Rows from block 8 of a small CTC audio transcriber, named by matrix and row number. Rows with one number within an expert belong to one neuron, the router's apart. Each number is 50 + 10 x the weight over its row's rms, rounded and kept within 0 to 99. All counts start at 0. After the name is the row's rms in percent of the matrix's.
Before each expert's rows are labels from the 100 clips, of 14976, where the router gives the expert most weight on average: "top examples" is what is common among them. Only what is clearly more common there than usual is listed. The data: short read English sentences (LibriTTS-R). In brackets: how many of the 100.
# router: slot weights (model.blocks.8.mlp.router.weight, 8x256, trained with AdamW), inputs 0-255
# up: expert up (model.blocks.8.mlp.up, 8x128x256), inputs 0-255
# down: expert down (model.blocks.8.mlp.down, 8x256x128, transposed), outputs 0-255

# expert 7
top examples: voice: male (72)
router.7 084:48 57 37 58 51 81 61 47 37 40 40 44 51 52 44 61 45 39 39 45 50 47 59 55 33 43 63 40 63 47 58 53 38 51 55 34 61 38 49 57 63 55 43 35 59 58 44 65 50 39 49 55 53 54 66 58 44 49 49 58 31 48 46 28 58 56 41 45 43 51 49 45 66 50 67 47 52 29 65 35 26 48 54 61 65 53 58 38 43 34 31 63 65 66 47 55 51 36 43 56 47 68 59 44 40 51 50 52 50 46 50 40 65 52 40 36 59 46 45 36 44 42 62 48 54 50 54 54 28 33 49 68 37 56 49 59 41 34 44 51 32 39 51 46 40 81 23 60 40 47 55 51 54 59 44 54 59 56 54 59 43 72 60 66 60 40 54 57 46 64 47 61 58 42 50 43 53 66 63 50 61 56 60 42 42 36 58 40 55 69 43 64 42 53 40 42 60 41 60 30 52 56 45 54 58 45 56 53 51 67 52 41 41 54 48 51 31 56 62 59 45 43 58 42 54 60 32 47 37 43 38 52 50 59 59 57 44 56 50 63 37 51 42 62 25 59 47 44 50 56 57 49 44 49 45 47
up.0 109:49 60 59 68 76 64 36 53 47 43 43 37 38 69 49 42 47 47 41 67 53 35 57 55 37 41 54 26 59 49 47 54 59 38 52 60 59 34 64 45 48 69 63 34 66 51 61 49 50 64 58 52 59 61 51 52 51 50 52 52 37 55 64 52 38 39 41 55 47 42 48 41 37 49 59 51 65 54 34 52 39 70 48 52 63 49 49 67 29 41 67 54 66 47 58 46 37 59 32 28 41 51 48 67 34 48 59 61 44 34 57 34 56 62 56 51 60 63 56 52 52 57 42 48 52 46 56 55 45 51 50 45 43 36 39 41 40 44 50 62 47 54 53 45 43 61 65 47 44 61 35 29 50 38 46 65 41 44 56 53 67 43 52 63 39 44 31 38 50 52 49 55 34 54 56 57 47 42 52 60 50 49 42 48 50 47 37 62 32 47 54 48 53 23 15 49 41 56 57 45 49 48 27 56 59 55 56 62 56 58 49 61 40 55 51 54 52 44 51 35 44 52 55 63 32 46 62 41 29 48 25 48 58 47 59 46 46 48 62 48 46 41 50 54 67 34 56 55 47 47 50 34 62 45 53 51
down.0 104:36 52 66 50 66 48 63 40 47 62 27 60 36 64 64 46 45 50 54 61 25 62 44 58 46 51 37 33 58 46 47 62 53 70 66 52 55 57 50 46 32 56 56 57 38 58 63 42 55 48 54 62 46 47 38 39 64 35 45 54 35 39 53 59 55 46 38 58 64 46 42 51 50 29 40 41 54 54 36 39 54 61 71 70 62 46 44 29 43 53 69 28 64 62 45 59 59 35 69 53 60 27 53 42 49 53 51 51 46 46 43 63 62 52 52 52 58 61 27 40 42 57 51 62 57 48 51 45 51 42 52 39 38 49 52 37 50 59 62 38 58 58 36 43 38 36 58 66 50 43 41 45 36 64 48 61 63 53 44 51 66 59 44 36 52 50 47 50 53 51 53 47 49 72 48 68 50 52 65 33 44 50 53 32 44 44 57 40 44 51 51 35 60 51 55 54 51 56 48 48 58 65 37 35 41 52 63 48 40 62 50 52 48 50 74 50 56 54 39 53 44 50 37 48 50 53 56 66 56 45 43 40 57 41 42 53 59 56 31 43 68 60 37 45 43 43 57 56 40 47 52 60 44 42 32 27

# expert 5
top examples: the word "it" (40)
router.5 115:64 35 54 49 55 36 39 46 65 47 46 44 59 47 56 37 34 59 55 40 45 47 46 54 65 62 69 44 53 39 47 48 62 40 51 35 66 42 48 41 52 48 52 40 45 58 61 35 58 38 60 54 49 48 32 48 37 34 56 56 34 54 41 49 42 33 44 56 37 54 44 44 54 50 46 46 39 55 58 40 54 38 47 56 63 73 48 45 70 66 45 57 58 39 37 70 62 38 61 42 51 58 44 49 51 40 54 35 42 50 70 46 42 35 60 44 51 42 55 45 69 51 51 51 63 47 58 33 29 69 53 44 50 22 49 38 31 50 55 56 51 43 54 29 41 55 51 41 67 42 41 51 60 49 57 62 70 42 51 60 51 28 53 52 52 54 51 56 32 44 50 47 52 64 41 54 57 53 49 56 62 46 62 49 44 52 71 43 58 53 58 30 56 51 55 42 51 42 53 49 57 52 43 41 50 64 48 63 38 50 37 76 52 39 48 50 60 62 40 49 49 26 47 46 51 62 42 53 46 52 54 45 44 55 64 62 56 60 57 45 37 60 46 26 27 63 73 39 36 66 66 45 53 48 50 55
up.0 097:27 32 47 48 53 38 32 59 45 40 53 45 46 45 67 49 32 43 51 49 49 68 54 27 56 55 35 56 50 52 50 44 47 52 68 62 47 56 45 44 36 52 44 52 51 61 53 30 63 62 40 56 61 59 63 67 53 49 45 37 72 35 51 43 24 42 35 55 49 50 34 60 47 57 37 46 59 44 63 59 46 44 58 61 54 69 52 65 48 50 44 45 46 41 52 46 55 45 42 50 60 46 50 57 63 53 45 50 56 47 54 56 52 49 55 61 57 67 44 48 70 53 56 65 39 55 42 37 64 41 55 31 67 50 58 53 56 50 42 61 40 49 40 52 44 50 54 54 51 48 62 47 60 50 52 55 29 60 55 58 50 50 30 56 48 44 64 60 57 53 44 46 43 32 25 51 63 36 33 45 50 48 34 65 43 70 29 44 49 53 71 49 37 37 42 65 43 50 41 59 75 27 48 58 59 63 50 53 38 66 44 46 66 53 34 54 64 44 46 47 43 52 30 49 44 51 68 62 58 40 51 56 42 38 49 62 41 39 33 51 64 56 39 56 37 59 47 48 61 54 58 50 53 40 37 57
down.0 092:51 43 46 49 66 48 51 34 56 44 58 62 44 33 57 37 42 38 59 55 45 52 37 62 34 66 45 51 38 55 48 56 59 40 53 44 55 59 44 65 66 35 53 46 37 35 67 40 27 70 50 53 46 62 54 51 53 51 52 48 57 48 44 57 47 22 42 53 54 41 52 49 42 48 33 60 56 59 66 51 69 44 54 66 39 63 59 50 45 61 57 47 59 54 54 72 44 57 47 54 43 45 62 47 48 36 37 65 75 60 60 43 43 50 47 54 26 50 60 56 53 63 51 19 45 61 45 43 43 67 47 42 45 45 44 43 52 44 45 42 54 68 67 48 62 37 68 47 53 42 47 38 47 35 53 52 49 66 60 57 50 60 61 22 51 47 47 48 57 47 52 81 41 63 57 43 51 35 47 36 38 61 44 40 71 42 48 41 57 36 55 59 46 51 55 50 54 53 65 52 39 57 46 61 50 74 32 38 42 55 46 47 46 60 62 63 50 65 57 44 39 64 52 51 48 40 39 53 39 57 52 42 62 52 47 56 59 33 46 48 56 40 55 44 57 41 52 30 48 36 52 52 42 52 53 53

# expert 0
top examples: the word "i" (48)
router.0 090:58 65 28 54 59 52 51 39 42 46 53 51 54 57 50 47 35 50 50 62 56 36 59 59 68 77 58 30 40 61 44 48 48 53 58 28 52 45 53 47 26 43 37 69 28 60 49 39 54 52 38 48 58 39 47 49 53 34 50 53 55 42 34 49 45 56 41 61 46 53 65 55 37 38 54 47 58 60 46 31 41 77 45 47 47 43 29 57 54 26 40 58 41 52 57 42 43 49 47 54 59 73 56 41 69 53 51 57 49 49 76 58 51 43 47 40 59 61 39 56 58 48 64 58 62 54 53 44 50 53 54 32 54 56 59 27 59 48 38 49 48 57 37 63 51 41 55 49 45 57 45 59 46 51 47 65 40 37 55 55 57 46 49 57 55 64 48 58 48 55 53 69 47 50 49 59 37 43 53 54 52 34 53 54 47 59 46 49 46 56 61 59 47 50 60 52 59 48 41 40 28 31 68 44 39 76 53 42 50 49 55 37 41 48 53 50 31 40 54 65 54 51 39 72 50 35 45 64 44 42 48 34 46 54 42 42 31 41 54 45 41 45 48 66 46 56 40 48 45 60 66 39 25 41 52 40
up.0 096:44 52 43 39 68 41 55 38 50 38 57 66 35 54 50 49 54 49 64 41 63 35 42 60 39 59 44 40 45 55 61 37 45 62 51 39 59 52 67 62 48 41 56 68 47 56 56 38 43 43 53 66 54 39 40 62 59 53 49 38 56 51 42 63 40 40 52 44 33 44 43 43 42 61 45 39 41 49 42 50 52 55 49 56 45 53 46 30 52 63 23 42 54 66 33 54 41 49 49 46 46 59 76 59 67 32 56 37 59 35 49 60 61 45 51 51 56 54 55 45 51 52 52 58 40 63 48 33 53 38 68 43 44 48 52 46 27 53 51 56 56 54 38 59 46 51 51 62 57 40 58 49 52 36 59 54 63 56 46 40 67 58 35 46 35 45 59 41 36 50 58 40 66 64 44 54 55 47 52 50 50 40 53 62 39 49 72 41 48 67 34 54 57 53 54 68 50 52 44 46 52 51 61 50 34 41 63 51 48 63 46 54 66 61 43 59 46 53 43 32 60 36 78 57 42 50 42 51 52 61 41 41 71 26 43 23 52 46 35 39 51 56 52 47 55 46 50 24 53 53 39 42 33 34 70 44
down.0 102:58 56 57 37 42 64 62 50 62 50 57 26 36 58 66 48 45 51 59 68 42 44 48 53 59 49 55 63 50 55 60 58 48 39 56 61 51 30 68 61 57 73 48 64 59 56 50 70 31 44 44 54 62 38 58 40 54 41 41 56 40 48 47 57 54 49 54 58 56 35 54 51 37 59 50 59 55 55 34 57 53 53 40 57 39 48 55 40 43 56 54 60 45 34 38 68 68 41 60 44 66 50 67 50 42 56 51 43 59 49 57 27 39 51 35 52 56 50 63 51 53 43 54 39 60 45 61 49 58 36 80 58 53 50 56 56 47 60 45 40 57 60 50 56 62 50 53 60 37 46 60 57 69 38 56 50 62 38 54 54 60 53 56 58 64 50 56 55 60 60 60 35 32 49 40 53 27 36 62 62 46 58 51 40 58 30 41 32 43 67 40 37 54 63 54 44 76 57 52 28 55 72 64 51 54 46 56 44 58 42 55 54 65 39 50 40 56 57 56 57 37 35 32 52 39 71 42 57 42 43 44 45 47 42 54 68 34 53 57 41 50 45 43 61 41 48 47 53 52 59 56 36 58 50 41 56

# expert 3
top examples: the word "was" (29); the word "of" (26)
router.3 105:34 54 50 22 41 45 67 56 45 53 51 50 79 68 47 37 51 54 45 70 56 56 64 44 62 60 60 53 62 31 40 52 58 59 42 45 53 39 25 57 54 57 41 57 58 56 66 55 57 42 42 27 48 63 42 60 47 46 41 54 49 48 48 54 48 48 53 58 42 42 48 49 53 44 34 51 50 49 36 51 47 46 36 58 65 51 51 49 36 37 56 59 47 38 53 51 48 54 37 46 54 42 43 58 52 33 55 57 50 53 49 48 62 36 56 63 42 43 61 60 36 44 46 46 47 46 56 56 40 51 61 42 51 58 60 68 43 38 45 45 56 62 52 59 43 64 30 55 59 37 44 30 54 59 61 36 65 57 34 38 62 39 35 61 49 46 52 56 65 50 45 46 52 65 40 44 40 62 46 50 52 46 56 34 59 54 42 51 55 38 69 35 36 46 33 52 73 42 56 46 40 36 32 30 69 35 45 62 48 43 45 56 59 39 61 50 69 56 34 57 53 57 62 47 57 70 57 44 59 45 35 47 48 59 65 40 60 65 47 57 37 68 63 50 50 52 49 46 39 57 26 47 66 46 48 58
up.0 108:70 50 47 44 57 62 56 41 36 59 47 35 30 44 43 51 37 44 50 72 52 65 39 49 33 62 54 42 44 50 50 55 39 49 59 53 37 46 50 67 44 59 46 56 51 58 37 64 26 38 43 33 51 36 56 64 49 40 45 50 43 58 49 52 43 54 39 32 57 35 50 46 55 42 50 57 44 55 55 41 53 43 56 47 54 46 61 50 41 50 37 49 76 44 46 61 46 53 50 53 59 65 45 45 49 50 59 48 36 52 45 44 61 40 57 39 49 41 55 52 40 36 34 32 59 53 20 42 50 60 65 53 46 56 35 36 57 50 62 48 51 32 53 28 59 70 58 72 60 46 49 39 45 60 47 45 53 62 67 52 47 29 69 43 47 55 45 47 37 38 38 43 51 64 56 26 43 47 57 44 37 41 50 39 30 46 63 33 62 38 46 55 47 43 55 31 70 47 63 53 45 50 41 51 56 67 62 35 55 43 49 57 39 57 62 53 55 49 57 54 65 38 37 50 47 51 30 47 61 58 42 54 54 42 31 61 43 43 66 62 49 46 49 52 50 38 45 49 60 30 67 39 45 55 39 59
down.0 097:39 52 48 41 57 51 63 40 33 44 37 30 54 51 36 42 55 61 68 54 56 52 56 60 58 39 48 61 26 57 33 51 47 51 39 45 56 47 51 49 50 41 45 39 45 36 40 47 42 59 41 70 44 58 40 60 52 46 49 52 44 49 43 56 49 58 27 28 44 51 42 57 47 43 38 47 61 46 69 29 54 46 59 27 35 49 40 47 60 63 41 41 37 53 39 62 47 47 44 53 60 62 45 43 54 43 46 43 61 45 61 41 51 55 47 40 46 36 58 62 53 39 44 52 53 57 63 52 31 37 66 48 39 47 35 34 56 61 50 39 53 55 71 41 47 63 39 64 65 61 40 58 69 27 47 53 36 58 35 51 48 46 30 55 47 68 31 42 68 53 71 60 63 44 49 38 53 52 56 51 41 55 34 62 48 44 46 46 51 46 44 50 48 59 62 51 58 48 58 34 69 41 57 69 43 36 43 57 62 62 68 48 68 58 48 61 52 53 39 45 53 39 57 60 31 48 54 59 46 48 43 46 74 44 33 46 54 53 42 41 50 42 58 56 52 38 47 59 50 29 57 67 62 50 44 57