From a checkpoint of a small CTC audio transcriber: 6.71M parameters.
Rows from block 8 of a small CTC audio transcriber, named by matrix and row number. Rows with one number within an expert belong to one neuron, the router's apart. Each number is 128 + 24 x the weight over its row's rms, rounded and kept within 0 to 255. All counts start at 0.
Before each expert's rows are labels from the 100 clips, of 14976, where the router gives the expert most weight on average: "strongest on" is what is common among them. Only what is clearly more common there than usual is listed. The data: short read English sentences (LibriTTS-R).
# router: slot weights (model.blocks.8.mlp.router.weight, 8x256, trained with AdamW), inputs 0-255
# up: expert up (model.blocks.8.mlp.up, 8x128x256), inputs 0-255
# down: expert down (model.blocks.8.mlp.down, 8x256x128, transposed), outputs 0-255

# expert 0
strongest on: the word "i"
router.0 [147 164  75 137 151 133 130 101 109 119 135 129 138 146 128 121  92 128 127 157 142  95 150 150 171 192 148  80 104 155 114 122 123 135 146  74 133 117 136 122  70 111  97 175  75 152 126 101 137 133  99 123 148 101 122 127 135  89 127 136 140 108  89 127 117 142 106 154 119 135 165 141  97 100 139 121 146 151 118  83 106 193 116 122 120 111  77 146 137  70 104 148 107 133 145 108 112 125 120 137 149 182 142 107 173 135 131 145 126 124 191 147 130 110 120 104 150 155 103 142 147 123 161 147 158 139 136 113 129 136 137  85 137 142 151  73 150 123  99 126 124 146  96 160 131 107 141 125 117 145 116 148 119 131 122 163 103  96 140 141 146 118 126 145 139 162 124 147 123 140 135 173 120 127 126 149  96 111 135 138 134  89 135 138 122 150 118 126 119 142 153 151 122 127 153 132 149 122 106 103  76  83 171 114 101 191 134 109 127 126 141  96 106 123 136 128  83 104 139 163 138 131 102 180 127  93 115 163 113 110 123  89 119 138 110 109  83 105 137 115 106 117 123 166 119 143 103 122 117 152 167 103  69 106 133 105]
up.7 [106 149 196  69 120 145  76 147  99 115  60 159 134 129 179 187 128 109  99 123 136 107 117 132 162 145 142 125 133 114  86 158  97 112 120  99 113 108 127 109 112 169 128 154 121 147 117 154 124  71 150 183 175 143 117 101 124 178 129 134 108  92 153 149 135  77 124  79 145 129 126 118 142 123 120 141  76 146 148 130 149 123  97 119 156 129 140 150  92  86  85 145 114 120 142 147 119 149 113 136  81 122 152 128 130 123 121 123 131 115  99 154 140 146 141  82 139 129 136 143 111 152 135  85 130  88 110 165 115 149 133 115 125 105 117 104 113  86  64 129  91 151 105 131 131 169 114 137 157 119 115 119 114 147 106 112 147 112 124  96 148 134 175 136 161 127 110 137 121 148 100 123 108 100 156 129 110 157 112 143 113 163 125 170 140 119  96 137 138 122 124 115 106 132 145 121 154 107  81 152 179 102 120 148 126 166 130 116 138  95 139 142 107 119 162 106 103 120 106 126 125 132 133 119 177 121 109 129 107 135 176 121 117 155 108 121 126 153 159 129 143 104 131 125 113 161 120 143 134 146 130 149 141  85 137 163]
down.7 [ 86  98 134 129 159 112 140 116  95 147 117 126 155 127 115 121  77 104 142 110 103  96  87 130 145 132 102  92  92 136 106 165 154  97 145  64 103 126 147 141 117 107 134  92  93 143 133  90 137 113 160  87 130 116 112 124 112  79 186 111 148 120 123 186 119 128 100 119 136 158 123 154 139 112 109 154 151 121 119 102 148 129 118 158 137 162  96 131 129 156 161 134 129 138 108 136 139 121 101 158 155 171 147 127 136 124 121 159 150 117 107 147 128 137 103 109 155 169 130 111 136 108 169 152 151 146 152 147 131  97 123  79 156 130 129 137  99 128 116 146 160 142 111 119 136 115  92 146 147 136 178 149 156  94  82 120 125 131  85 124 141  95 159 130  72 106  75 157 137 156 145 194 152 121 112 134 102 113 137  97 123 141 122 130  93 133 117 206 118 147 125  98 133  88 137 168 126 176 139 151 117 167 134 106 131 148 132 130 134 126 111 152  98 114 164 125 129 154 130 137 128 172 181 168 152 102 118 116 162 110 106 147 122 101 147 140 117  94 131 157 128 126 139 121 126 153 104 157 127 119  97 134 110 118 134 142]

# expert 7
strongest on: voice: male
router.7 [124 144  98 147 131 202 154 121  97 104 104 113 130 132 113 154 115 101 103 117 128 121 149 140  88 111 158 103 160 121 147 136 100 130 139  89 155 100 125 145 159 140 112  93 150 146 113 165 128 102 127 141 134 137 167 146 113 125 126 148  81 124 118  76 146 142 106 115 110 130 127 116 166 127 168 120 132  78 163  92  70 123 137 154 165 136 148  99 111  89  82 159 164 166 120 140 130  95 112 142 121 172 151 114 103 130 128 132 127 119 127 104 164 133 105  95 149 118 116  94 114 109 156 123 138 127 138 137  76  88 126 171  97 142 125 150 106  90 113 131  85 102 132 118 103 203  63 153 104 120 141 129 137 150 114 137 150 143 137 150 111 181 153 166 152 105 138 145 119 162 122 154 148 109 129 112 134 167 158 127 155 143 151 110 108  94 147 105 140 174 112 162 110 134 105 109 153 106 151  80 133 143 116 137 147 117 141 136 130 168 133 106 106 138 124 131  83 141 156 150 117 111 147 109 137 153  85 120  96 111  98 133 128 149 150 144 115 142 127 159  97 130 109 158  68 150 120 114 127 143 144 126 114 125 117 120]
up.7 [123 143 124 163 129 134 130 175 154 109 134 127 136 123 130 101 117 148 102 163  85 120 119 145 138 153 117 107 157 155 110 145 140 166 123 160 132 116 125 129 125 122 124 176 118 156  98 109 125 122 117 108  78 108 143 165 156 139 110  88 124 171 115 155 123 147 124 136 141 134  72 136 140 108 169 120 206 159 127 122 114 107 138 115 132 113 110 137 108 124 126 131 112 150 200 147 130 146 143 156 114 138  75 146 134  92 128 142 142 112 123 169 115 136 139 115 145 138  87 133 139  64 122 118 125 117 156 148 106 107 104 148 136 131 117 100  93 101 145 128 142 104 108 127 158  97 132 113 132  83 132 130 138 104 152 127 114 135 146 138 114 111 129 130  86 137 166 147 148 142  95  79 170 120 109 152  96 112 124 116 107 159 134 138 133 121 118 137 122 149 141 154 159 134 152 125 132 121 126 128 103 145 106 160  84 114 135 128 129 152 132 112 146  79  86 104 117 113 141 106  81 132 114 145 179 153 205  75 152 121 118 136  81 114  96 156 151 170 169 166 149 120 130 134 127  88 129 145 141 107 163 138 142 200 156 105]
down.7 [ 98 165 144 118 162 130 139 115 139 155  80 136 109  80 128 145  79 139 136 136 137  94  78 166 107 120 139 140 114 122  97  74 124 109  93 178 149 101 152 125 137 155 104 130 116  98 105  99 123 137 121 138 135 163 108 129 149 126 129 116 138 131 122 121 122 143 115 132 118 154 120  97 134 162  82 111  87 126 125 142  95 168 140 109 133 125 159 113 140 124 134 127 183 137  43 105 137 167 108 136  82 149 129  89 111 114 103 111 131 143 149 142 114  87 121 140 176 159 128 109 162 133  91 158 141 126  80 157 129 134 169 116 155 113 125 106 104 153 121 163 145 112 115  87 111 163 104 129 134 124  93 116 136 150  87 120 108 121 177 147 106 144 103 116 111  96 139 124 128 112 136 141 115 148 109 130  87 127 121 130 158  85 122 140 102 138 117 134  76 154  80 110 130  76 129 125 167 102 130  91  78 120 116 152 161 106 150 130 108 147 170 161 104 116  99 110 120 132 138 147 125 156 115 162 135 113 145 125 138 172 135 135 151 101 103 121  75 152 144 142 152 134 138 119 127  89 150 174 143 135 134 131 100 137 156 111]

# expert 3
strongest on: the word "was"; the word "of"
router.3 [ 89 139 129  62 105 115 168 141 115 135 130 127 198 172 121  96 129 138 115 176 142 143 161 115 156 153 151 136 157  82 103 133 148 150 109 116 136 102  69 146 138 145 106 144 147 142 166 140 145 109 108  73 124 160 109 152 120 119 107 138 124 124 123 139 122 123 135 146 108 108 123 127 136 113  90 131 128 126  94 130 120 118  93 147 164 131 131 126  96  96 142 149 120  98 134 131 123 137  97 118 139 108 111 148 133  88 139 145 128 136 125 124 157  94 142 159 110 112 155 151  94 113 118 119 120 119 143 143 104 130 155 109 130 147 153 172 112  99 116 116 142 157 133 149 112 162  80 140 149  96 112  79 138 149 154  94 163 145  89  98 157 103  91 155 125 120 132 143 165 128 117 117 133 164 104 113 104 157 118 128 133 119 143  88 148 138 109 130 141 100 174  92  94 119  87 134 182 108 142 120 105  95  84  80 174  91 116 157 122 111 117 143 150 102 154 128 174 142  89 145 136 145 157 121 145 176 144 114 149 117  91 121 123 151 163 104 151 165 120 145  97 171 160 129 129 134 125 118 103 144  71 120 166 117 124 147]
up.7 [124 160 122 125  91 116 136 125 125  93 111 117 169 133  74 137  91 143 121 120 126 111 122 152 130 122 137 127 140 127 154 117 104 108 140 140 142  95 120 111 162 150  81 108 131  94 144 144 121 130  85 141 134 129 125 130 222 175 145 102 156 121 126  92 137 130 133 108 106 145 142 113 139 121 113 134  94 122 126 112  95  92 155 143 149 148 148  97 153 107 115 128 112 138 138 160 113 102 157 141 119 128 106 122  90  69 153 135 133 101 149 128 149  62 171 120 166  66 125 144  89 136 144 111 148 133 129 129 109 168 133 109 114 137 179  92 101 117 130 144 158 150 149 143 111 139 123 129 122 129 129 105 128 159  96 153 126 139 125 103 164 148 140 121 123 151 154 129 163 147 137 119 118 185 155 107 155 166 170 116 147 139 177 131 154  91 128 150 121 116 118  99 135  97 137 101 139 109 100 192 124 105 112 133 119 146 161 134 110  92 130 121 149 124  99 137 196  97 139 145 174 161 140 119 102 118 157 125 118 156  86 110  97 126  95  86 163 115 147 144 113 118 132 132 136 121  95 160 130 147 155  79 142 107 115 129]
down.7 [ 99 141 125 176 155 158 116 172 120 165  84  79 166 122 113  99 121 101 124 123  86  77  97 124 147 136 111 132 157 121  82 105 133 121 126 124  96 119 109 112 126 138 113 169 144 162 142 123 130 111 140  98 109 110 169 133 120  97 113  94 154 125 133 172 154 111 148 104  97  95 141 130 143 108 110 124 158 117 127 123 156 101 109 136  80 151 154 124 106 120 136 108 127  98 129 107 146 139 124 141 109 117 116 118 134 140 123 136 111 105 129 140 150 135  82 128 120 148 135 106 115 133 114 144 140 114  64 158 114 105 109 105  86 114 120 110  86 114 124  87 148  98  68 135 111  85  99 122 138 136 140 104 129 141 144 140 128 164 123 143 141 118 124 120 120  94 135 110 124  86 179 178 147 123 145 101 149  81 111  98  92 132 127 115 105 127 145 126  93 117 115 152 141 129 212 117 118 184 164 150  76 120 146  93 123 150 131 178 158 136  95 148 139 102 113 154 113 130 149 126 152 113 122 122 138  89 125 121  90 131 174 121 121  97 123 120 123 124 118 134  99 157 162 150 160 117 128 151 109 112 120 157 131  83 180 161]

# expert 5
strongest on: the word "it"
router.5 [160  92 138 127 139  95 102 119 163 121 117 113 150 122 143  97  89 150 140 105 115 121 118 138 164 156 175 113 135 102 120 123 156 103 131  91 165 110 124 108 133 123 132 104 117 148 155  92 147  98 152 138 125 122  86 122  98  90 141 142  89 139 107 125 108  87 113 143  98 137 113 114 139 128 118 118 101 139 148 104 138  99 120 143 159 184 122 116 177 168 116 144 146 102  96 176 156  98 155 110 131 147 115 125 131 104 137  91 109 127 177 118 108  92 152 114 131 108 140 116 174 131 131 131 160 120 147  87  79 173 135 113 129  60 126  99  82 129 141 141 130 112 137  77 105 140 129 106 170 110 106 130 153 126 144 156 176 108 130 152 130  75 135 133 133 137 130 143  85 113 128 121 132 162 108 139 144 136 127 142 157 118 157 126 113 132 178 111 146 134 147  81 143 131 140 110 131 109 136 126 146 133 111 106 127 161 123 160  99 128  97 192 132 101 124 127 153 156 105 126 126  72 120 119 131 157 109 136 119 132 138 115 113 141 161 157 142 152 146 115  96 151 117  71  74 159 182 102  95 167 166 115 134 124 127 139]
up.7 [141 144 129 140 119 110 151 154  86 129 179  97 154 144 111 104 116  97 116 120 169 118 161 104 149 129 119 122 123 117 128  98 112 122 144  98  85 114 133 147 108 143  75 141 150 138 160 150 116 144 109 166 139 156 165 156 103  96 123  92 109 147 122 111  68 111 139 122 113  95 137 135 158 108 137 148 138 143 122 128 165  84 123 110 155 124 160  92 145  96 114 113  60 140 131 131 132 135 127 148 103 111 117 103  79 131 153 143 140 138 146 146 122 144 159 102 107 100 121 129 140 158 147 114 127 128 125  93 138  79 130 141 104 140  99 133 163 115 146 101 163 114 146 130 149 111  95 100 109 134 125 137 149 107 120 105 133  98 141 160 126  87 110 105 143 165 108 150 132 130 122 161 136 136 129  95 134 102  99 143 146 107 123 172 142 128 112 107 171 142 135 104 163 112 134 155 149 181 122 177 117 111 164 115 132 153 143 147 110 129 125  99 120  84 116 132 109 157 167 176 168  95 160 121 147 100 115 158 166 138 166 153 116  56 160 154 104  88 133 139 148 128 117 148 126 105 107 157 111 190 153 130  82 122 102 111]
down.7 [134 146 133 109 111 126 123  89 132 111 121 141 123 167 146  72  95  92 123 100 127 111 148  92 106 121 112 129 133 133 148 138 119 130 159 122 101 102 131 163 128 113 134  79 144 137 152 113 140 161 134  99 122 139 107 132 150 142 129 120 186 134 135  98 116 124 116 193  92 146 131 115 178 131 122 125  67 142 124 114 113 161 107  87 172 147 126 116 139  89 123 143  74 128  88 132 168  96 122  97 134 125 118 142 106  87  89 147 129 110 105 124 170  70 197 155 101 164 163 154 132 139 102 130 144 106  82 147 129  91 158 139  84 133 128 140 134 176 122  99 154 130 141 152 115  85 135  84 147 171 135 164 145 129 158 131 115 130 100 120  96 133 147 110 106 109 102 112 149 146 142 127 121 122 104 159 148 122 162  94 155 108 134 159 103 155  96 129 135 123 125 117 132 112 168 136 147 163 100 165 151 131 154 108 170 134 168 123 138 147 133 104 102 112 130 134 129 108  99  92 126 127 116 101 125 130 147 154 131  97  96 186 132 127 154 123  89  82 139 119 123 106 111 109 103 148 135 127 146 109 161 133 129 133 156 141]